Rows from block 2, named by matrix and row number. Rows with one number belong to one neuron. Each number is 500 + 25 x the weight over its row's rms, rounded and kept within 0 to 999. All counts start at 0. Numbers have three digits each. After the name is the row's rms in percent of the matrix's.
# gate: MLP gate (model.blocks.2.mlp.gate.weight, 1024x256), inputs 0-127
# fc1: MLP up (model.blocks.2.mlp.fc1.weight, 1024x256), inputs 0-127
# fc2: MLP down (model.blocks.2.mlp.fc2.weight, 256x1024, transposed), outputs 0-127
gate.803 098:527491491529507494482518538506522472496494495511489475509539481488487491534488494506504441510487507479548468513501525499470489487528507517508449520487508525491522432506456516535548523511482494467471479476494532489487549566494476496470457463551503495488480505533476511453511492464507500529497511524480568475439499540494516481523509493525487509464537479497532517558497539514483483509547
gate.804 106:512513455496486521552515473486529496484493510529482498487456551493511489497493491513476520513536520543515523532475496550482500475482488494508509499529494469525502518531512452487478510514501498550486487504487481466476529547513505503492529522483536501489496503515498482459490502512516540481524508505529510454500465482483545517565465493457446508506530521469484516527559541469466462506537
gate.805 102:523531530494512500494520527482516519496486513524518468477469503515514519489475472472495447497527513558458458506473488528457507510515510524574526481536507526536509540463559482468472512514504511551510496516492468506481481492497470477522474483493523534529478493502495461485510512526507472508515475491516503501538488498548518515468479510503516487476476476512478506500486463534463496422488
gate.806 098:502495528517525499470513492507494506471454488542536530499478494477487523518455479511459479481484510454513469522463470515479495508501517559444495512472487481515523484508509498502547490516497490483507457475468490540464529513576503496499466493467530498510515501479488531517479469486513502494467526523529469507456481511536468523513538491507559514529496475555505474458507491516509478460502
gate.807 102:481459502505483516520509519520489517441495502504480462502465514449478530486493484566481518492499470532476511513525474484510496520540514477495507476500499571495508525489514482480551541550512515487499461504500523510522514539504454508540489503501509508491482500466535497553488506462489504525508517549495482477511524515523504511494524488493515485477494545565506488485449516466497534525543
gate.808 097:486510471499543531506475472519535474520495487515535534506564558504499495473553505520513513510548545473497513480496451495500502519502491480471484487479526501478510503504511499509497479450442482476511535526508501517501496472529514461493480455498485463510525532461471536496504510480549494528508471484519459517475504536483479492539481519480498474481515476479505507518465518547524468519502
gate.809 103:483496469484528522498514494514494492473457521475475517516518546497508519514514483469462464485528506464526521495496515528496545534519505495460497482523480519483550505514516517503533487506482518484529503479530516493546513479507565546477514537530511509528525500466486512474520515501475488506468528491512510501489462480473493538509498478538505436535506516506552501519454542487470486474554
gate.810 100:496498492491495483538509507484463480475501502464506505495494536451490546524479506466518539515473501499587503477507488454521504484563506481502458488510469514525475489500475474477571490509482508480500485484493495476507510487537477504485485546478458564487530513466489514489514482529495512498467476470468527499534500507531470505539487506492467476521477485485493499479468458467480496550466
gate.811 094:484499494508508445534509481476523522475464532534500537515514519516496482486512489492472546485505506502480483462477515538476503501462541504505503543522477447530458510480517508494497504533511491486493434496511557482502543532506487504515519451460493488519525469522510553501478514514456498510487493555525492532460494490516476492487531504508475472532459488535489481554511485511480496490472
gate.812 099:510483514536507512525508475497496527479521507489521469501519496518528513504498534466519486540452519518501493516490475532469500504464487511506516504536489479519516545477485477521538503549461478492523538576474534533501535523488511488506521482495514453563527537504483485508543497492475530498472457511491488516480506531466545471527509510531533467528532478516507534487507516509471499498537
gate.813 097:490481530485524528499496523447481505495503490466518462526514515491508507498518500495515486527455458508537491514517514454496522482540498499473481535533530516482473452480484514504505521473470477529522486504505524520484508509489503494543499479458498510500464528494489525514504500499502540516536518536511508468436489517475535510495500517486521547557503485497519515481500538500483451503502
gate.814 099:495530484498451560544479524506486506533490497510527479483519482515517508463452505469514479477514513519503534500522508506501507506456492517493516535481483523514452467496484455477504529465514475535502501484458533475484503518534490522484470482500504530480485506511474524481533506500562494516470520518470439520469505460470494486505478526485499506504487490503520455501492498481533549494499
gate.815 102:518480464556489449539524545511525462531485515481484446461544531530514500505524527526547534490538478530457467527542455495494513487479533504461503514520506485509446499493532474495499551479509544506521509501512488481480462518515486486508491493499519518486482517501494504485473490501481529540515523527529532515543513514493521535502465511512495475498516524481570461514498504465483489470462
gate.816 101:437478489486476440486464500522473556481485497450483510542541506474536484507527463511507498519537479552462527414511472476523484513497530494551512513492497511501506518516509504467479518501488504533464459485504470494498471498493480548515474468490527531498497542510502500492487503435500522490479522460480542497511500511507519574493506479479504537510520517468497522488491513564499471473500
gate.817 100:490483492504488502477506468540504526507512460472564497562498549475476529506478486478450471521505482527518500438526459430474502476518493478453530537497487529477483472484511480477488548503481518489502480505500522445481457474514490549485470505466506564502458467459523563488467512473525500513499519530448471534480497479509510460499506512483504483490511500492518489536463484521467506488516
gate.818 100:509524515489489485486502515489453540506464493475521502503504517516529518504504514535475484477496509498538478476485492515513504498512418478482487444528486521519519480491530501492508492526472469514490494469420476468510537498521511491498491508534511494475489510519489530505498474507507519544501489532503468479523530533481516511461525505518507530505479491510531486497496530533483510542526
gate.819 101:518508475487497503497488492509505508487492459527504476506492479497522462532497478503524505484513498532530520507516529532491460462512505531522536549465500530484506508514524517462478479506530520504474483520513485487533488473533498465538503492483496490514508503484465531491495524468517528549517500480550517493507453538578527512515502503486496479529492530489482484570488490481542478466484
gate.820 102:499509479507527497522472512484526499535508477509580464516494516472473533488525487485471514477510536510508499517476497498510505530496471530492479500519482552504485491475519464545444491506490514524498504478462487411498491489492513459505521488531486476517486514568460473486518469502471509509523507487513506529477527488500435498536463543488521551544491519474468500505510498520508512523467
gate.821 101:515506520481482480519541480521498507526530496504508544523523501476549522537506493542489525520515503523523456506513512514520541502484480525474500518530489475494484491476492513561502469502484497487485471502503467524501461517504503474524506529472566520529480513489492504511446494513493538484521513479451534519490516493546509526533440499496477485550529488546483499478516516499498538504475
gate.822 102:487500527478491566518497442517526450482501467476513505563506498513517447508528501533513536511494509510494487495512511499482503471487512473505492452519509499482481579487499472475510491500446491460513510528476541435492472461504503496504536536516526473537523510492522511513496483480506472480495532501475499485499471471482509516506476481460484496493522516518485485482498462513484515500454
gate.823 103:526499480506502497540478517516478506494510533516476496463505501521477504502525498518498511501488551493497509509501526511511488540547462523475468499502520495491491479502509521499523525479513505545505481539475517519451500500532447513533491537474532505505482504469537518524491495474503528517490446486497502486513485481442501474499528469502530513525541466469499506528527510521474530509536
gate.824 098:529495495487522512494516519509489529540510485522510539498464468544512463486497496503519534504524472497526531520487497482473532480515538480508541497506509520484504519512528483526495460484521539471503516529465514521496512471462550518507518522516478518498472518524515481526438504520484522504487530528460490516465479492490491516530532489521451503562520527514470514482509540489540533519518
gate.825 095:496474496486496482510478525502496464519552477523513500531483459488501490475473492518522513530478496536500545535542480541519519494490494491491466526492537491543485496494512496525510522517472530512511455518501514517532469510498514506487496503541496480502498540508512472494455543461479491523489505531488538414520471500520455515521468456515494506516468561505561502553468464494506547483550
gate.826 099:505470482509466527489518492518484517507439462534507503504494477513484482501505491486545493511481490494483513511505490494552521518508543512536481498509548482513481462496501522491484497500458492504480505499540487494521484496486528504558537514526528486505496520497484478524491515480471484514467512495477460501518495478497451535515476543508486523520459528489473469523498523556555509535489
gate.827 102:493545506532529504482495535500471537509511475510531511528491507513534542504492488515514465507506558517496469535520470507483510440509494476486486540506501511519497503482458514543512532541506468557519507498524461488490501455531511505468513550519486477531469495489534502529493518546457494460539483461483504517507477485516527529501495507530495513524477482484528478546487520504470515482521
gate.828 104:509517543510534482488544519494513484547499458505483514537486458506477505517497495501468534495471491507472504525473497519532487501500477546480473532482504448490480533536490546487492529540517539536481526535495527456564463503478504518502538500502517529506470534561519502465483536504512469512506466496559495482487486484497490540542536484489501513467498488508491498528531500511488509499501
gate.829 104:531522479540479502488477487465476484503508492438532514492514488476488523485458488522494552469491518501495460529501507525516496487483516455524512492506515522515524510522491474506480499491486519527485523505514523481539543511488482531535494465471500529531552575549458501504459448537518510482489500475463506494500492506499503505499482502511432510506471511481484514526480537509452525475512
gate.830 098:513495521516470475455477483484514480496540507525499516475510511542519479497522531495543573479487532453459489551440477441514531513525492459548520507516515488446504464534485459465485499498491490480503491506469501505497530489532500554506515490446464541546494501503511493495532481498480473508499488496483540515493498459510508503509478510444493510497510535496492501510480501508483505532502
gate.831 103:514513485533485531552493515528497472519492477516559495493464544479499541493480498515448478501474534477518458529486491522501528499500475474491503489500494498516524484486466489488527508519508543491498494494519541515513465513575524460488505475508477464442514460480472514515505516450516514459499521502514526498492517513492493496534514462543491502464527503524520471502471513513480527513513
gate.832 100:527510480529491473451529499412494509506476467542492456505468510514488537518510512524523511514484499485485512507536508480525501514501471510519517458521509517518524484491493525517477499503512529475494523498536491517472519468457508495482488508523505528478461494545491509494545553499483515482497507450509539505513515494515499507480455553517526488504533499480519504485494488444512557527529
gate.833 102:527519513534530536481506500508508561471518503506504519493476501493556543524509469519468489517507450478506525536488513490499513499472514522507487468502518501452511538490544526453492473473480482492461483502497511536530511501496492499481515519447520506507449500476510470473479540538461513513530496520530501510530507502508523501511487483507489520507534477490529526504524486501521467463509
gate.834 099:510503547515523497501523529531493501503506520515553475514503478469525494506509476466513510571520513489491486502521538454513479510501480519489482462480499521518504473510524501551490501537454504494521506445495532499531454551499514462463540497451525476470485564491537448550527497519495523519483524474489524505457523510512541482546466502492493525497493533525539505521516511500500525504471
gate.835 100:505472529476520494542534476467497508484483523505442518531514527525541529472529546482480473506505508539519547498468499507491484501478530487513539504508521523501513488509466493540524484477510525510588540516517480492434512537528473437496532450518474460523464518513514500497511500524511498559497466490496516513488464484539506486539529525512501489550500540494492473481544516526503452450501
gate.836 098:507518455501487523545556503505512482508501505532452536517505491469496486499548555498528501481503542522530501508528523512476530540485488529536505535500519506493515533505502496494518519507498499543526498549501535496529528466444513505547533469450466481484463560509512511519520485505463478489518497476490481493509499477468453520517508496486515512508509487499511501489503478517467494555499
gate.837 097:506459468506478521508540508480504480472536514510466537526520508495511491485509495489504511465503493517489488503535502494464502531489500493496461510506458472509517545505477481493464554514528455512509519518512477521475478523515498484500489518477466496531495527497488521489510468480520539505456471478494496521502503516543482516533504513507488486498498519489565508489516446498555494474496
fc1.803 100:496502550514556491522500532517518468495517550477515489516511455486498508524504462525487489504511482494516484500511498495515511495494515466481497517514518493493507505498485454459502490451461555483514540461502500508518501474464525505479539497522472477525534447569532456542515476503516508483497476516469460512422502487461512489485537553507483521462531524516534467468499496476507468491453
fc1.804 106:491474481480475506515458494494518489447499479461494495500507486473481494512529493520512524484507492520481497476516495551486505478496503497502506492475528486475521442509491501532444510503462480495491501498509489463427496478504496532506508478491493495529516501531531492526523530546532473511500501459525508516534432501484489449528557485471526488526548497498482506482544505501540510503491
fc1.805 104:505488527476511539511523490475512528531533528523505521491474512500514505519493542475508499497511501474520527528492512498453509507499490528494557482510509557515529484532528484509474491455527462498521504477518478492508545504479472475468478473486483494535470512507479529498559540501531531508544498476487488546458504462515508496494533505524521480528436532530525521487560539500528521532529
fc1.806 100:489490487519470492479499494511495507498513484493501516481490511522542516513519513499484470475522510502556527498454487453539484561473475484479443542489486502512477487490481487473503489471476529527504453512499469444491525506493508543543501524497489500506501509467520510518481496505493520465489501521492470480490528496419487524481456524502467500499516444521494483546512493477533495504486
fc1.807 109:492467515487452515506517512478446520496458505506509561463524490530570554461486483458504488536486480473499488443494482498491515493490485491454527508552504508539536513536522535488487505486501476487513475529481475453526481512481500516549480512520498506481470515488492537490495520543520475505532534515482481462544501495507513506459532520501495505527471516530528523452513481488487497500465
fc1.808 103:523512480495521535482487491471455466516497505476509505529522525514461464534501528500531477516506452519476503483521497521530502509492560501449507496520525493514488504498517517489533558542507462516522488514525498442476542517493467483498502458497514510470508523460513480538488504520517489527529531533503483499489484504475454526449492489489452480475511453431463478527473476486465527521490
fc1.809 105:495489483501499494492500536501475487503459508495450510465498526468496479506516517457510486491525511452468530498494480496492519507475507514456499488490467578514506487537482501493485522518529516476480506500480490490550508453496496512486513522496478486523505511477520503496516516505442484549491532508546490504442472494488510503507482507535489495453509498550506491519519512502501488475522
fc1.810 097:510520495478549503499491511471496526478533542509516512501510489505527522492485461438494475517487478516501482527512505514503493532531499540540524490467477496513547515505522534526476485511510498457477525476516457528487501476520532493478464455538436510508498495497511500507478534501511487517525539484504474515491502482458537466532547518555515495527517486486550437470542503462510504500511
fc1.811 098:523495508512499508504551488483479504511505455505496518512525506514535512507479524534475517481534533508549501518534516510515513475482527461540525494500485502538482486509533504519519478483446509470517500511480486466543483532507535524477493476492517498484525445546488488518493525547511475464487553504495549458534512532497445508494489497507548495492541523489488509514506514490523476506525
fc1.812 105:523537487518461527477520479487487529504499545482515520523506523497525508440497513476508482472498508493493503519527504505514531513485497503496508486513491452493509526496518505533542529498440485520503547501464518488435454471552483514484538506497521522479561539522496467517476524492471506475479537474470502520539474531526524497498492514515499502448477507499490512500538477519475509482488
fc1.813 098:483449459482503490527526483484498528488508504513499546467514469514472515490475521523467480488477499466478492512508523513522453480503443531483545502510480474495448492461510532495488530513480499444479505492506526521488498496479511531470474530490463462546483503534519484458484481521525507517497468471490482516519488471517477536497489485504502455478524529517500535460506478480526505550524
fc1.814 102:473461514501505525454490522525481485466504509515485465466487539468466498530493467485530536495461532497502470510514480542543533513500485483475560512508472519481510518527533468462479518500510490498480470483501546489501528468504514482492518503465517463484536472457553541525444552491491476513546460468482500506502490506537517494500518503539458510520483499495498487503478454538536475502502
fc1.815 104:539469526483469481519541509477492493506495507483521512519476503504482531535525491544542464476508538494532500485545499505511541490478483479521514542511567456539519496522483505505506466499492481560497485488504523443514472505496502515528535493522481486490507531532510493488552511482513514462472501516460521478522495513477504532485495462517471481538537467495546554530522478486550512486517
fc1.816 103:511510467489502524539531526489508516453516506557501471485479512512463506511518518513521449503499477469476528516525526559469503464515518489512509504516522516483502520512548469506461501507512480528535505516527508489501480523498461500460454506480500512536457487485489511470473488466486437516528489560439473506485505503513495501453513502494499483537513543474538499522518478449532541441502
fc1.817 099:490488471477492518514500507505501522505471518540506459513510492517485515486490525553478466500471479532460512513506510512512500532479511485519468498473465561509494474492504451517514531487502493493501528501517513530504501480518498447498515476484514453539533502484499464516486481497482508463484493507507514500518503519506532495519481536492496502502510515531491485475533484487514429498503
fc1.818 104:518512521502530525509532500470502491523463478474494510520489509522510485484483497504479539485500442566496479521517457505463476507488493543508532538477445500468517496515492524478513473505488481469541487496504517505469474474452485505516477500524466467495454492499502493513511534502470496454509480510510481484472538478496498473545536477536468462498525496539514541493523519500473467492529
fc1.819 100:509486538538517494480528505525501499503434497500496473493501450495486495516501524492510476497512517556491500458536473531489507485518534557459524471532485523478508522508505506522507511457469497503491477521522503481550447494482523509493475502505506492497507460481507485510503500480515500526479519457445467523465526554472512501538472501472504473514492485531441502498495469504489516481531
fc1.820 104:503503447513497484546491516500496467534491502457479532486517479476520524487523541535455552552508465474437467536479495507503473524462486494444472527483521490523532470468513460496458490536497513527551527484499482512487530472503542511482469503505467506507499473500512528446464484510490496513449532528500511505488513504489492497522491466485504504491496499494511468502503513540541496500502
fc1.821 104:506518561486502490526521526492475501495471489507508485474483494503462472523507490477498488521482536471532497464499486487504522488499489483511494462505500507475495496517491464492496547489490524505526480476455525534495476461485455536497488519529452495475479494501522476493495486483479481478495535545549518516528540467528487500534555480517519491503578556504485464480500524520521504496508
fc1.822 104:473477494511510484483514511520476477494513501526520535494518505480468552496514484533453517498500494473504468497493413515450505481514523506453483511516531548480498496506442508464529482495523485463515505490512513510491533515500522535454471510499513481472512495476498486492506481500494555529469500499534526507543501484511496499497491477524439535503462510513476511487501557462541460508503
fc1.823 100:527520484517505521503481528515493513448502470532485510520506518531503492481480508474488513498506492448503507472454495490525531506525501537501498493521524491491546550517540478510458476514479524551512507490537479485479432550480506483477499520475492492506493421505556490516548521503489464478485476521507497514455477485490492552517502476464503481493488466532457522511531476521446465443543
fc1.824 091:469476493507505501528486526485513506472523480518501517491549526507498485464513520495477540503504534513512533487484504480495522467488493470502498516477492485473492475491516474507493551497520457498538517512545514528478536554516468478475511476496555512485527497533532500513513527511477435482568450449536492495505571482517507485505516503500552462463509532480514524498520531505500475479514
fc1.825 091:513502504469528516560500450514517503506509508522481472489503460505485515466530488488512469542518488478495501484508477471548527505504473522540565499499535508482481471490507522485522476479525484560493515505499504569540482537486513496504501526455484496493501495466501516523525480483553479522471479494486489458518523508541526506453515495471487499473485496521502456474529520472489457505504
fc1.826 098:509509500501516496525492490481457501523553454495465506481519445445479473527444516539513510493522561506467525483524519513516487552510475455510483495512468461462464530535509535497542490471515498550443489469461530488534512511450484459548532467497511528510461463530527502482512507468500497484528488478478478524487560510508503511511516447527480517509539499436477496498518505492503513521488
fc1.827 104:503506476499506468514509482489523482489496484529524456506501526493498513482483525501541488467497513535515450474498510505495508471514466480527480493545481498547489494487464489523527489506478505537481499473489478459500529549506507486486472487498540539508484465509475434525485503483514468513478505442471483490482492495463455446505539482511528547504486477497480474514471488460516502535479
fc1.828 103:507498490474518469534523476495477503495483522502469523527515541487507518451489534490482488515473515506534493479462492530518476495467488519456489521518479474494474508513468494483503456554510479461492512521532514528525518470495493548428557516491511492474546513485508473486520466509475523509540506499498519515529511471500512522488535481480476529503550493484529489470494516492499498481469
fc1.829 100:547520515528465513499498505501513497583507508539467480471529512496485446528515482522467467474492542500466485520493489464512520492506517496486533501472503514527483456474459459514555502488489510474512471486502476478493496478524511521457508492489470474547518530448468493555503563498468492519485506531553479523492478449520539461543519502479521490489517504514503510488475530523530491510499
fc1.830 092:487468489479548506494510487507463546500474515488514533478455478549520535516493459480466497489485496507526506487510498507480478531482509500472467498528522525495497499515492488509505473504479519490482522505464470504481524500471525532477481501524512457500557478528506483538529529504517457489493482477490523525532521514506517505459517506505498521529524516496485492502512505506487533468515
fc1.831 104:531506505512484476463492498478491513475444520515572522481520511516510501524492494520509486487503479535528510501521512485519457477465499515491487514507496475506475511482529471425493497505478494495496517510493503539499523538511490511490514488494498538478546483476524533534447505528454486512527479480478507533484517525484477485512540539511512472520454504525521473553479495487509506535509
fc1.832 100:479519500474515530501507533505496525457502480489508491500472496508513495475454472487505500510514504505496483477522501475504492500479508513489522517542521443516504501470476464508492471521493504470476499449439559463496517516470471447505536495483471536496469484479515496520486476479479495472495517488509508472453515487512506493512513520466498492482494528474461498484481503486472498502495
fc1.833 102:483508469491467491524471489438495490470478508526501484472509506489486458468531490528530506481488498490479499473513515510535519462504515508540502489436482568514467540503458505515536545495497500508504518504494488509511494478487489473509484520481575487458498479498495532460507468472495532471497460477474490517509498499505481473534453519510511538491535526491514479517499496483542519449495
fc1.834 097:522516506461501513489523490495463528487461492478512521543480522496511479505478501547531505505514473470515493497512503475494495488519493496509466563471463543513518468478491489505523454484489468512519549466515449503487479515496516500517474485512475541504507522491525489502514495478535487471508527519472554500475500517467456527503502456482498522471492511513522501479480559515531526491492
fc1.835 099:505519537505520492505499461503501497468507521491456536477498497506517472501481527497437506489524530537472500521451501494460491475491503541496479497481507488524485479459507481500544465520532478468512469484463490480440500493536511480464478539509539481479508453487452518528547518497500499524476425523449501493517494507490498463501525514495511553506494495505479516532497537466525465496494
fc1.836 108:497513477448458513477468513483494507506499517517454496529503484486488466470503514490488495463497489517485527483509486506536509511501555488504497505456539468509485508473521481539483508503527511520530464461518500467475504525504487463511495476532528504501527460468455486487467497490467501506478562496458496516537568496487536510540507519507442509440507484530515444500511531503511498522524
fc1.837 102:527541452508506527524508505498465459505507541504460526453505515508502475501492512482524539464523513510526494531524453511526473494483516515485510532487497478528501536471488493529475454511517470542489521485498457447513490474538517474508482490533485518505517454532512523543531484519550542499476493500520495475508480514472498488513484534482523498521507519496507511534518493482486495462509
fc2.803 099:513491507500504470505481509552492501518491514488514497527466494484503502505480486482488491545483510477505477517492519499502478512478489512479503515478481502456516516507451515506512491547523561501488553464441498482513511531511563484461493527428500484498468496504510495494521485489534492478487512493517500485447494513483461481503489497508463533521488526493516450503507519496475521489515
fc2.804 097:502505520502481510510500513530550417412503469470515521534549508517463489460484542493486529509531506466533470497444509516494533449524503499527486503479507498468518500468490483514507486511499477514515510446488521473490536475498488540507506500495493523504539466488462459481538501486517497487495500433485479522514499495479481527471521533508485521505507480503485490521522492490540493487515
fc2.805 099:506516502475527486547481503492508515523494486470548540526481487438482492500466489476498510458484502476478478454508513502509472514530518484504507499505518536513504525489470517461486501484483498492503480485491467510460515504466503486485565518487483520448530492494488529518505523531457490553495519500474534484529508475551503475457530479452487522535461503545486487512482497463487492451474
fc2.806 100:492474502526448499504524524484510540471459482519463463522535468469523518485462497480443473512487465503511498465474499475505513489500487530495480546482544480527489510537525518438524508517479485487484478492533517503490501500507535485459515500517540540474512473484515524502471515514497461504503493502510471482480538527493509505529496541512558482537464464510491502487502474493492515503526
fc2.807 104:493507468463487468487492507459493463535540496473520505487520503494546547521502496502494529487455445483463519521472463508465510542498534485490490516508484473547504504537507496487514469513551522523542485506479451499517480507499518517505537494497526488480486517492506516445497554484473479545504534566469472489449551469480480504493476522493495495496494476510520518475462452490473494507480
fc2.808 100:494491486494551537536472500494516456492490524517535525453504531517476505448484486541512513510499538428511501474445451496488504536502508436526460508504458499542514527530527514486507534489477487511511492473504466539510529525495515531524495512546495495522530471505466509470483505510538517513488481509480467503483503513527481509508519486445464485496509510483473533430482496525538517536440
fc2.809 103:492471513535464472484462485492472511554484489525542503480504483509514460480510534523517505522483498504484469513502488497486492499510543522476483484530512485505468501508495471487500502449498512544499511482472524538494507506515478475517499493510497480539504536520507524529471506480487469504508414465455526494485506483518459549496529492486546552477462448513503492483500483476505470524484
fc2.810 098:507495471524468499516478506587498461476501476523560468491509504510438539482503488526513535528503517499448558513503527488505491550507503515483496504501460485471522496460509510510485493502497487513447503488557510488494512540494514511455487500484509490523495467477522515437472507525496496489487497520512450489459487428511537500512477560464510490458500556506514527512486494486472544500499
fc2.811 103:471531485557521518538507491545508535494514451492534499509507496542517522452516518510484474472468526529502496499474493504494485504503526490443510473479481488534520525555508533547528529489510513518500491511475537488553462542517496467520488520525492471484500537525533524494513474488494469487472523483479521489507495470471471509500517520516479499511472484485480484474502500473531521522418
fc2.812 104:524508506520554503474514521513485528500500530472509521517486525528564528516489471503499457482491519539526499511507522496540492478465520474515514507521525520525514487487485471519488494475508476491490514494461515525473506478495459487496535475488521511452543531508561530473504494518519494465464457512531491495473487485492490523533526476524508491488474508496521487456489499468507480460497
fc2.813 093:482479508491500486487467476487466507487536543493527486497458481495489470491522527485481509542564509464498515507489464481409510464516484502485493488497510496486493475498505496523507507481460508555446485527498487525498539432506509527511486466443510538503484464456467491518474500466540581519480496514482497462512531495533549530481517470540493516486475494524516465539513519549527524547506
fc2.814 103:506463530486474449465481477495556467505447522506463548467507507533473520468497483483484475467491514507529494449515469494473500527511534509487487541513518511524488497491532524502514537524499519545531476532485479484479458474502506499502481571515504493474461466504477471457535500519522478533505523511491503489500532501462526515551523507534466499504510513484488515511525506510472507498513
fc2.815 101:507474496513485487499536515474482469485511540498496505491519517531475493480523498565553522492525471504504439526552487465472479457498525473508525503511541450497495472516545479473500452502495469514520511471523518491460530508508500540456510534519470479527510498500553515486513515465518476482515493502503503505541511505490466450525510511504483491491526459451524475504473511520523526510474
fc2.816 100:473533484498542516501512537472510486505526479542481504498503441491532496476505529498496523493521449524472507509528459498481498487507476500546521501500495515551465528555527491485486517497470510488480474519525481505517480457505487458538466524519522522507508518488520455455462537528541531497511497469455505490462511512467482457476468521510479464474551485507500516496445493552511524459509
fc2.817 100:489502490506504489476488509474511479482516501496472538481505510479533476523491464484458517491497515461536488541559484510481482486494504506492491485489528459495518505497511493484510534525490525498514466469514463581529462523507507462483538483483504423456503495539479493476495546548440430490557509480573474514523498479522473506477523513499509484515446471495521480511468484483534520496472
fc2.818 101:516480521501511471469457522512526470476509503556546467530502513503507481495491494484484514498500494508504501512470512512511483509509496487504514460520474467555479507512494503527525489502545477477458435503518487475526471492533483502517506460498479494501500450521477504538420497488475506508519539505543537492528464519513475538440470504491498518546481517494491485542494504536527508445519
fc2.819 103:505527473484454545518481469489430478519496513468530504462475490526530527523493505482498510530467472508513504498494516501488506529502523545462491513540495462489496515472471508476543464459486493500503507510562475537495503481511510549478510503526489530510531481503489517465530478488465431503526494524478517501493464491465476511489526511482508537492519511477510467491449541495493502511512
fc2.820 104:489527457517499484523524490525527477511489496448481502448480485485482508505514527556516520481487488497474526488446502542510488487512499482505490523467452532472497513465498547512504484531477510502506527480531513492516550509460495513516523494508505483499537510467524500513526498522498478509467516561495492520477537505501466481513493485497496477498504521458505504527465477465529466525468
fc2.821 102:509461492544498473492462518495499497504538493516548502503491486505491501493541494505554538483507492508467465469493493490570511470482507503507499522497573503520472523523539525499504505477505484504564454513511521506521489485535515512483467512455481493486501461489483489512507510484425439494499443481450507540490491527499470508470513480498504498462516532491508500543501549504493489457508
fc2.822 102:512493494484495560496487476512523457488513474469515509577499487523521476489483474463513541480471503520526497514458566526463481464504477501524505521538471531454480517510496475476506535504505483468468513487460500505457489476509488492480501501479509481520468527492491479480525525506501527484480498500501497509464493544528491500499508512468544478471523536494491492461533490499494483501490
fc2.823 101:473507488506487503498514493527497474525533521493519500494501473521494491536515469525507494513472475508503504558466490495489497521535495471502494507525492464510485503507505506507503498512467528509496493486505531558508488493516505550523538485531491501488510471502494491467446479462495535511493511461477497534491536485434479518453548529527483471450526477508530538481529513517496508502497
fc2.824 097:481498485491490499493516505501519487508527473526480478500492501458503511529502500483508501509484493473472501521502491498454526527465496474511530552528445468489534518476500479528517511500514520569489507472505453470523507511518498513500503529510528517487505552462508485446492513498565428560448474483490493494495517514468512499473488488490474542506539525526510468451438532491495548483504
fc2.825 097:525484500492477494512508524472502521463501512482475537467489492515524511485477502470501507476522487511527524523508558494487509498503489511527500495536482527439529521517487525492517481497519524486506511509517498544485523494465503486512481521433504501531526535521464466508526486486496528474511499478486547510462468490525479470524466490502481517544483508463486491524517505482497504459524
fc2.826 102:523458503532482452539461492521529518493441514472499496541519507548493502519486469533513507480551469509498487534489491517491513481490499518482499499508537503510516508503502472510471511522500520490536503516480469503460504524497545505529533517477503501515499488507524527531500503458506515504484456512425504499504516525467461468514439498408484438567542496464495477509520505454475506504502
fc2.827 101:534502521485496565503504499460444492493493508508508445492512521472511540505528508444500482504495486492514483500519498538497498500505506550483499531534488505496504522520519498532483511516523483475517539497514496502543527526528509505515518477503507515496531505516492454479490501468498516488493501486449514501506500474449475516531516504477506542483510522491447479502519493509536507558536
fc2.828 097:505532511526488536500501470513490453454513482487474513493495475489492474462509509481518486496549427522509499494527513506472502487498478510488502523518534478518499506497527477481470473512519519513450493485489494497507544450480530500507500486513459516563496539498534460503494485473539507498510493503499470495502495527503515460534483501496519484514485499517493490468502487515509496468503
fc2.829 105:519502460506481533482493523457477500481505512500470500467533483463475479473513483510513499455497511484517506508425487494577539483477509497493521465477490476518534507524480488496525465491548472483471502513520514488509470501498540493533478497500472535506464491550518504547476494508515469475509456524475482502502478538515466495524494472484492536512476519531479515485507452498515538503541
fc2.830 095:532473485501492451493472487507506506487537508496481499471513499492444446528517480507482503480448507522550513521485491483492521489520516500532479513552502468480514531504502488450493446476489499484559526515519483508505471535496518506513490482472504492468514463529507490471499496481510549497486465492530479484521481511508502509486481475487458475443519512461513539505496544538474473480475
fc2.831 106:505478498544473515521509494467473484511558466493525497503510496527497495508494475517475513466477525479549474495557503527518502498460504527501521492456500476519534521528507508456453485503567473518483476508509479514480473488514508487528503505463507519519542505505523536461519534474499484526487527478467534507484509455457502473468459438500551436477523462468481500514448492475514526474527
fc2.832 098:532523493521490494494514472506491440517527504535543448514515449467502537460526538460509469454495474500502490481521529458489509464490482503505454495523518502511513481501489568542498482487477479546524508494545490488457518533529528522505497468466508492533484484518483506494487476477528483515488489504533497509508521515497519453516476483530540510508533503513501551489540472476541533489528
fc2.833 105:501479509479472511486517541522492487517494540475470502546542515509532499503466518446546484453473540481478473468499503499515467533522476481503480484483468481524508506490507468503479546540513527494503515487473485489522504484536480517519472483525494515502474501486500485506585494444455529503501516500483472511488477526482522519520515446501516454489475495492549528515492514503516542518543
fc2.834 100:491479535474528521477509499484496506501511481464533481529478479484500506481485496501499466488511522517437518407529496470506521465528512466531520522523481520505507454524481502487464512502521451494450512522552510505508494531527503530538499448493514507533497487482468503532525492492482500476512494510499512490535525526533498509462507506523522483522471495494529490496499512520509496526493
fc2.835 098:508456492509483486510509496504514521517534518500519492508468470536477516474495508508551486501507483500486446469508520525490467517516479488524520530454504501499499495485497495523488492492514482541501507482541462505535512505475531492503488527516508532493463466496474541518476509515474527532500510501500480510518476497486480508478468509513519482465452497501497491490555480472546481492495
fc2.836 105:499501482469484507478488505503492534503462538499522498493522507528488500487516464460485503493525530508499473508474471519516489498495537507491554500494488510480513510496525516541468445516492500523446533500535463534477483528500523510450518464526563525498525533462521557483448525526485480439529546497534517524517541470528522479511547508547516465486526492506508492452515513473508489476450
fc2.837 100:486496538498485488529559490545508511466512518447531511513492468472515514480539495519507508555491502516530512493504519505481497525519492523508467490519472496468549501499511495526508523488522499478500464495492463523510512515449513531494491517476508473486474552494501478528507489506459470502510498513477445468513507503476512458504544474500515541458493472434497508498561521532488485494476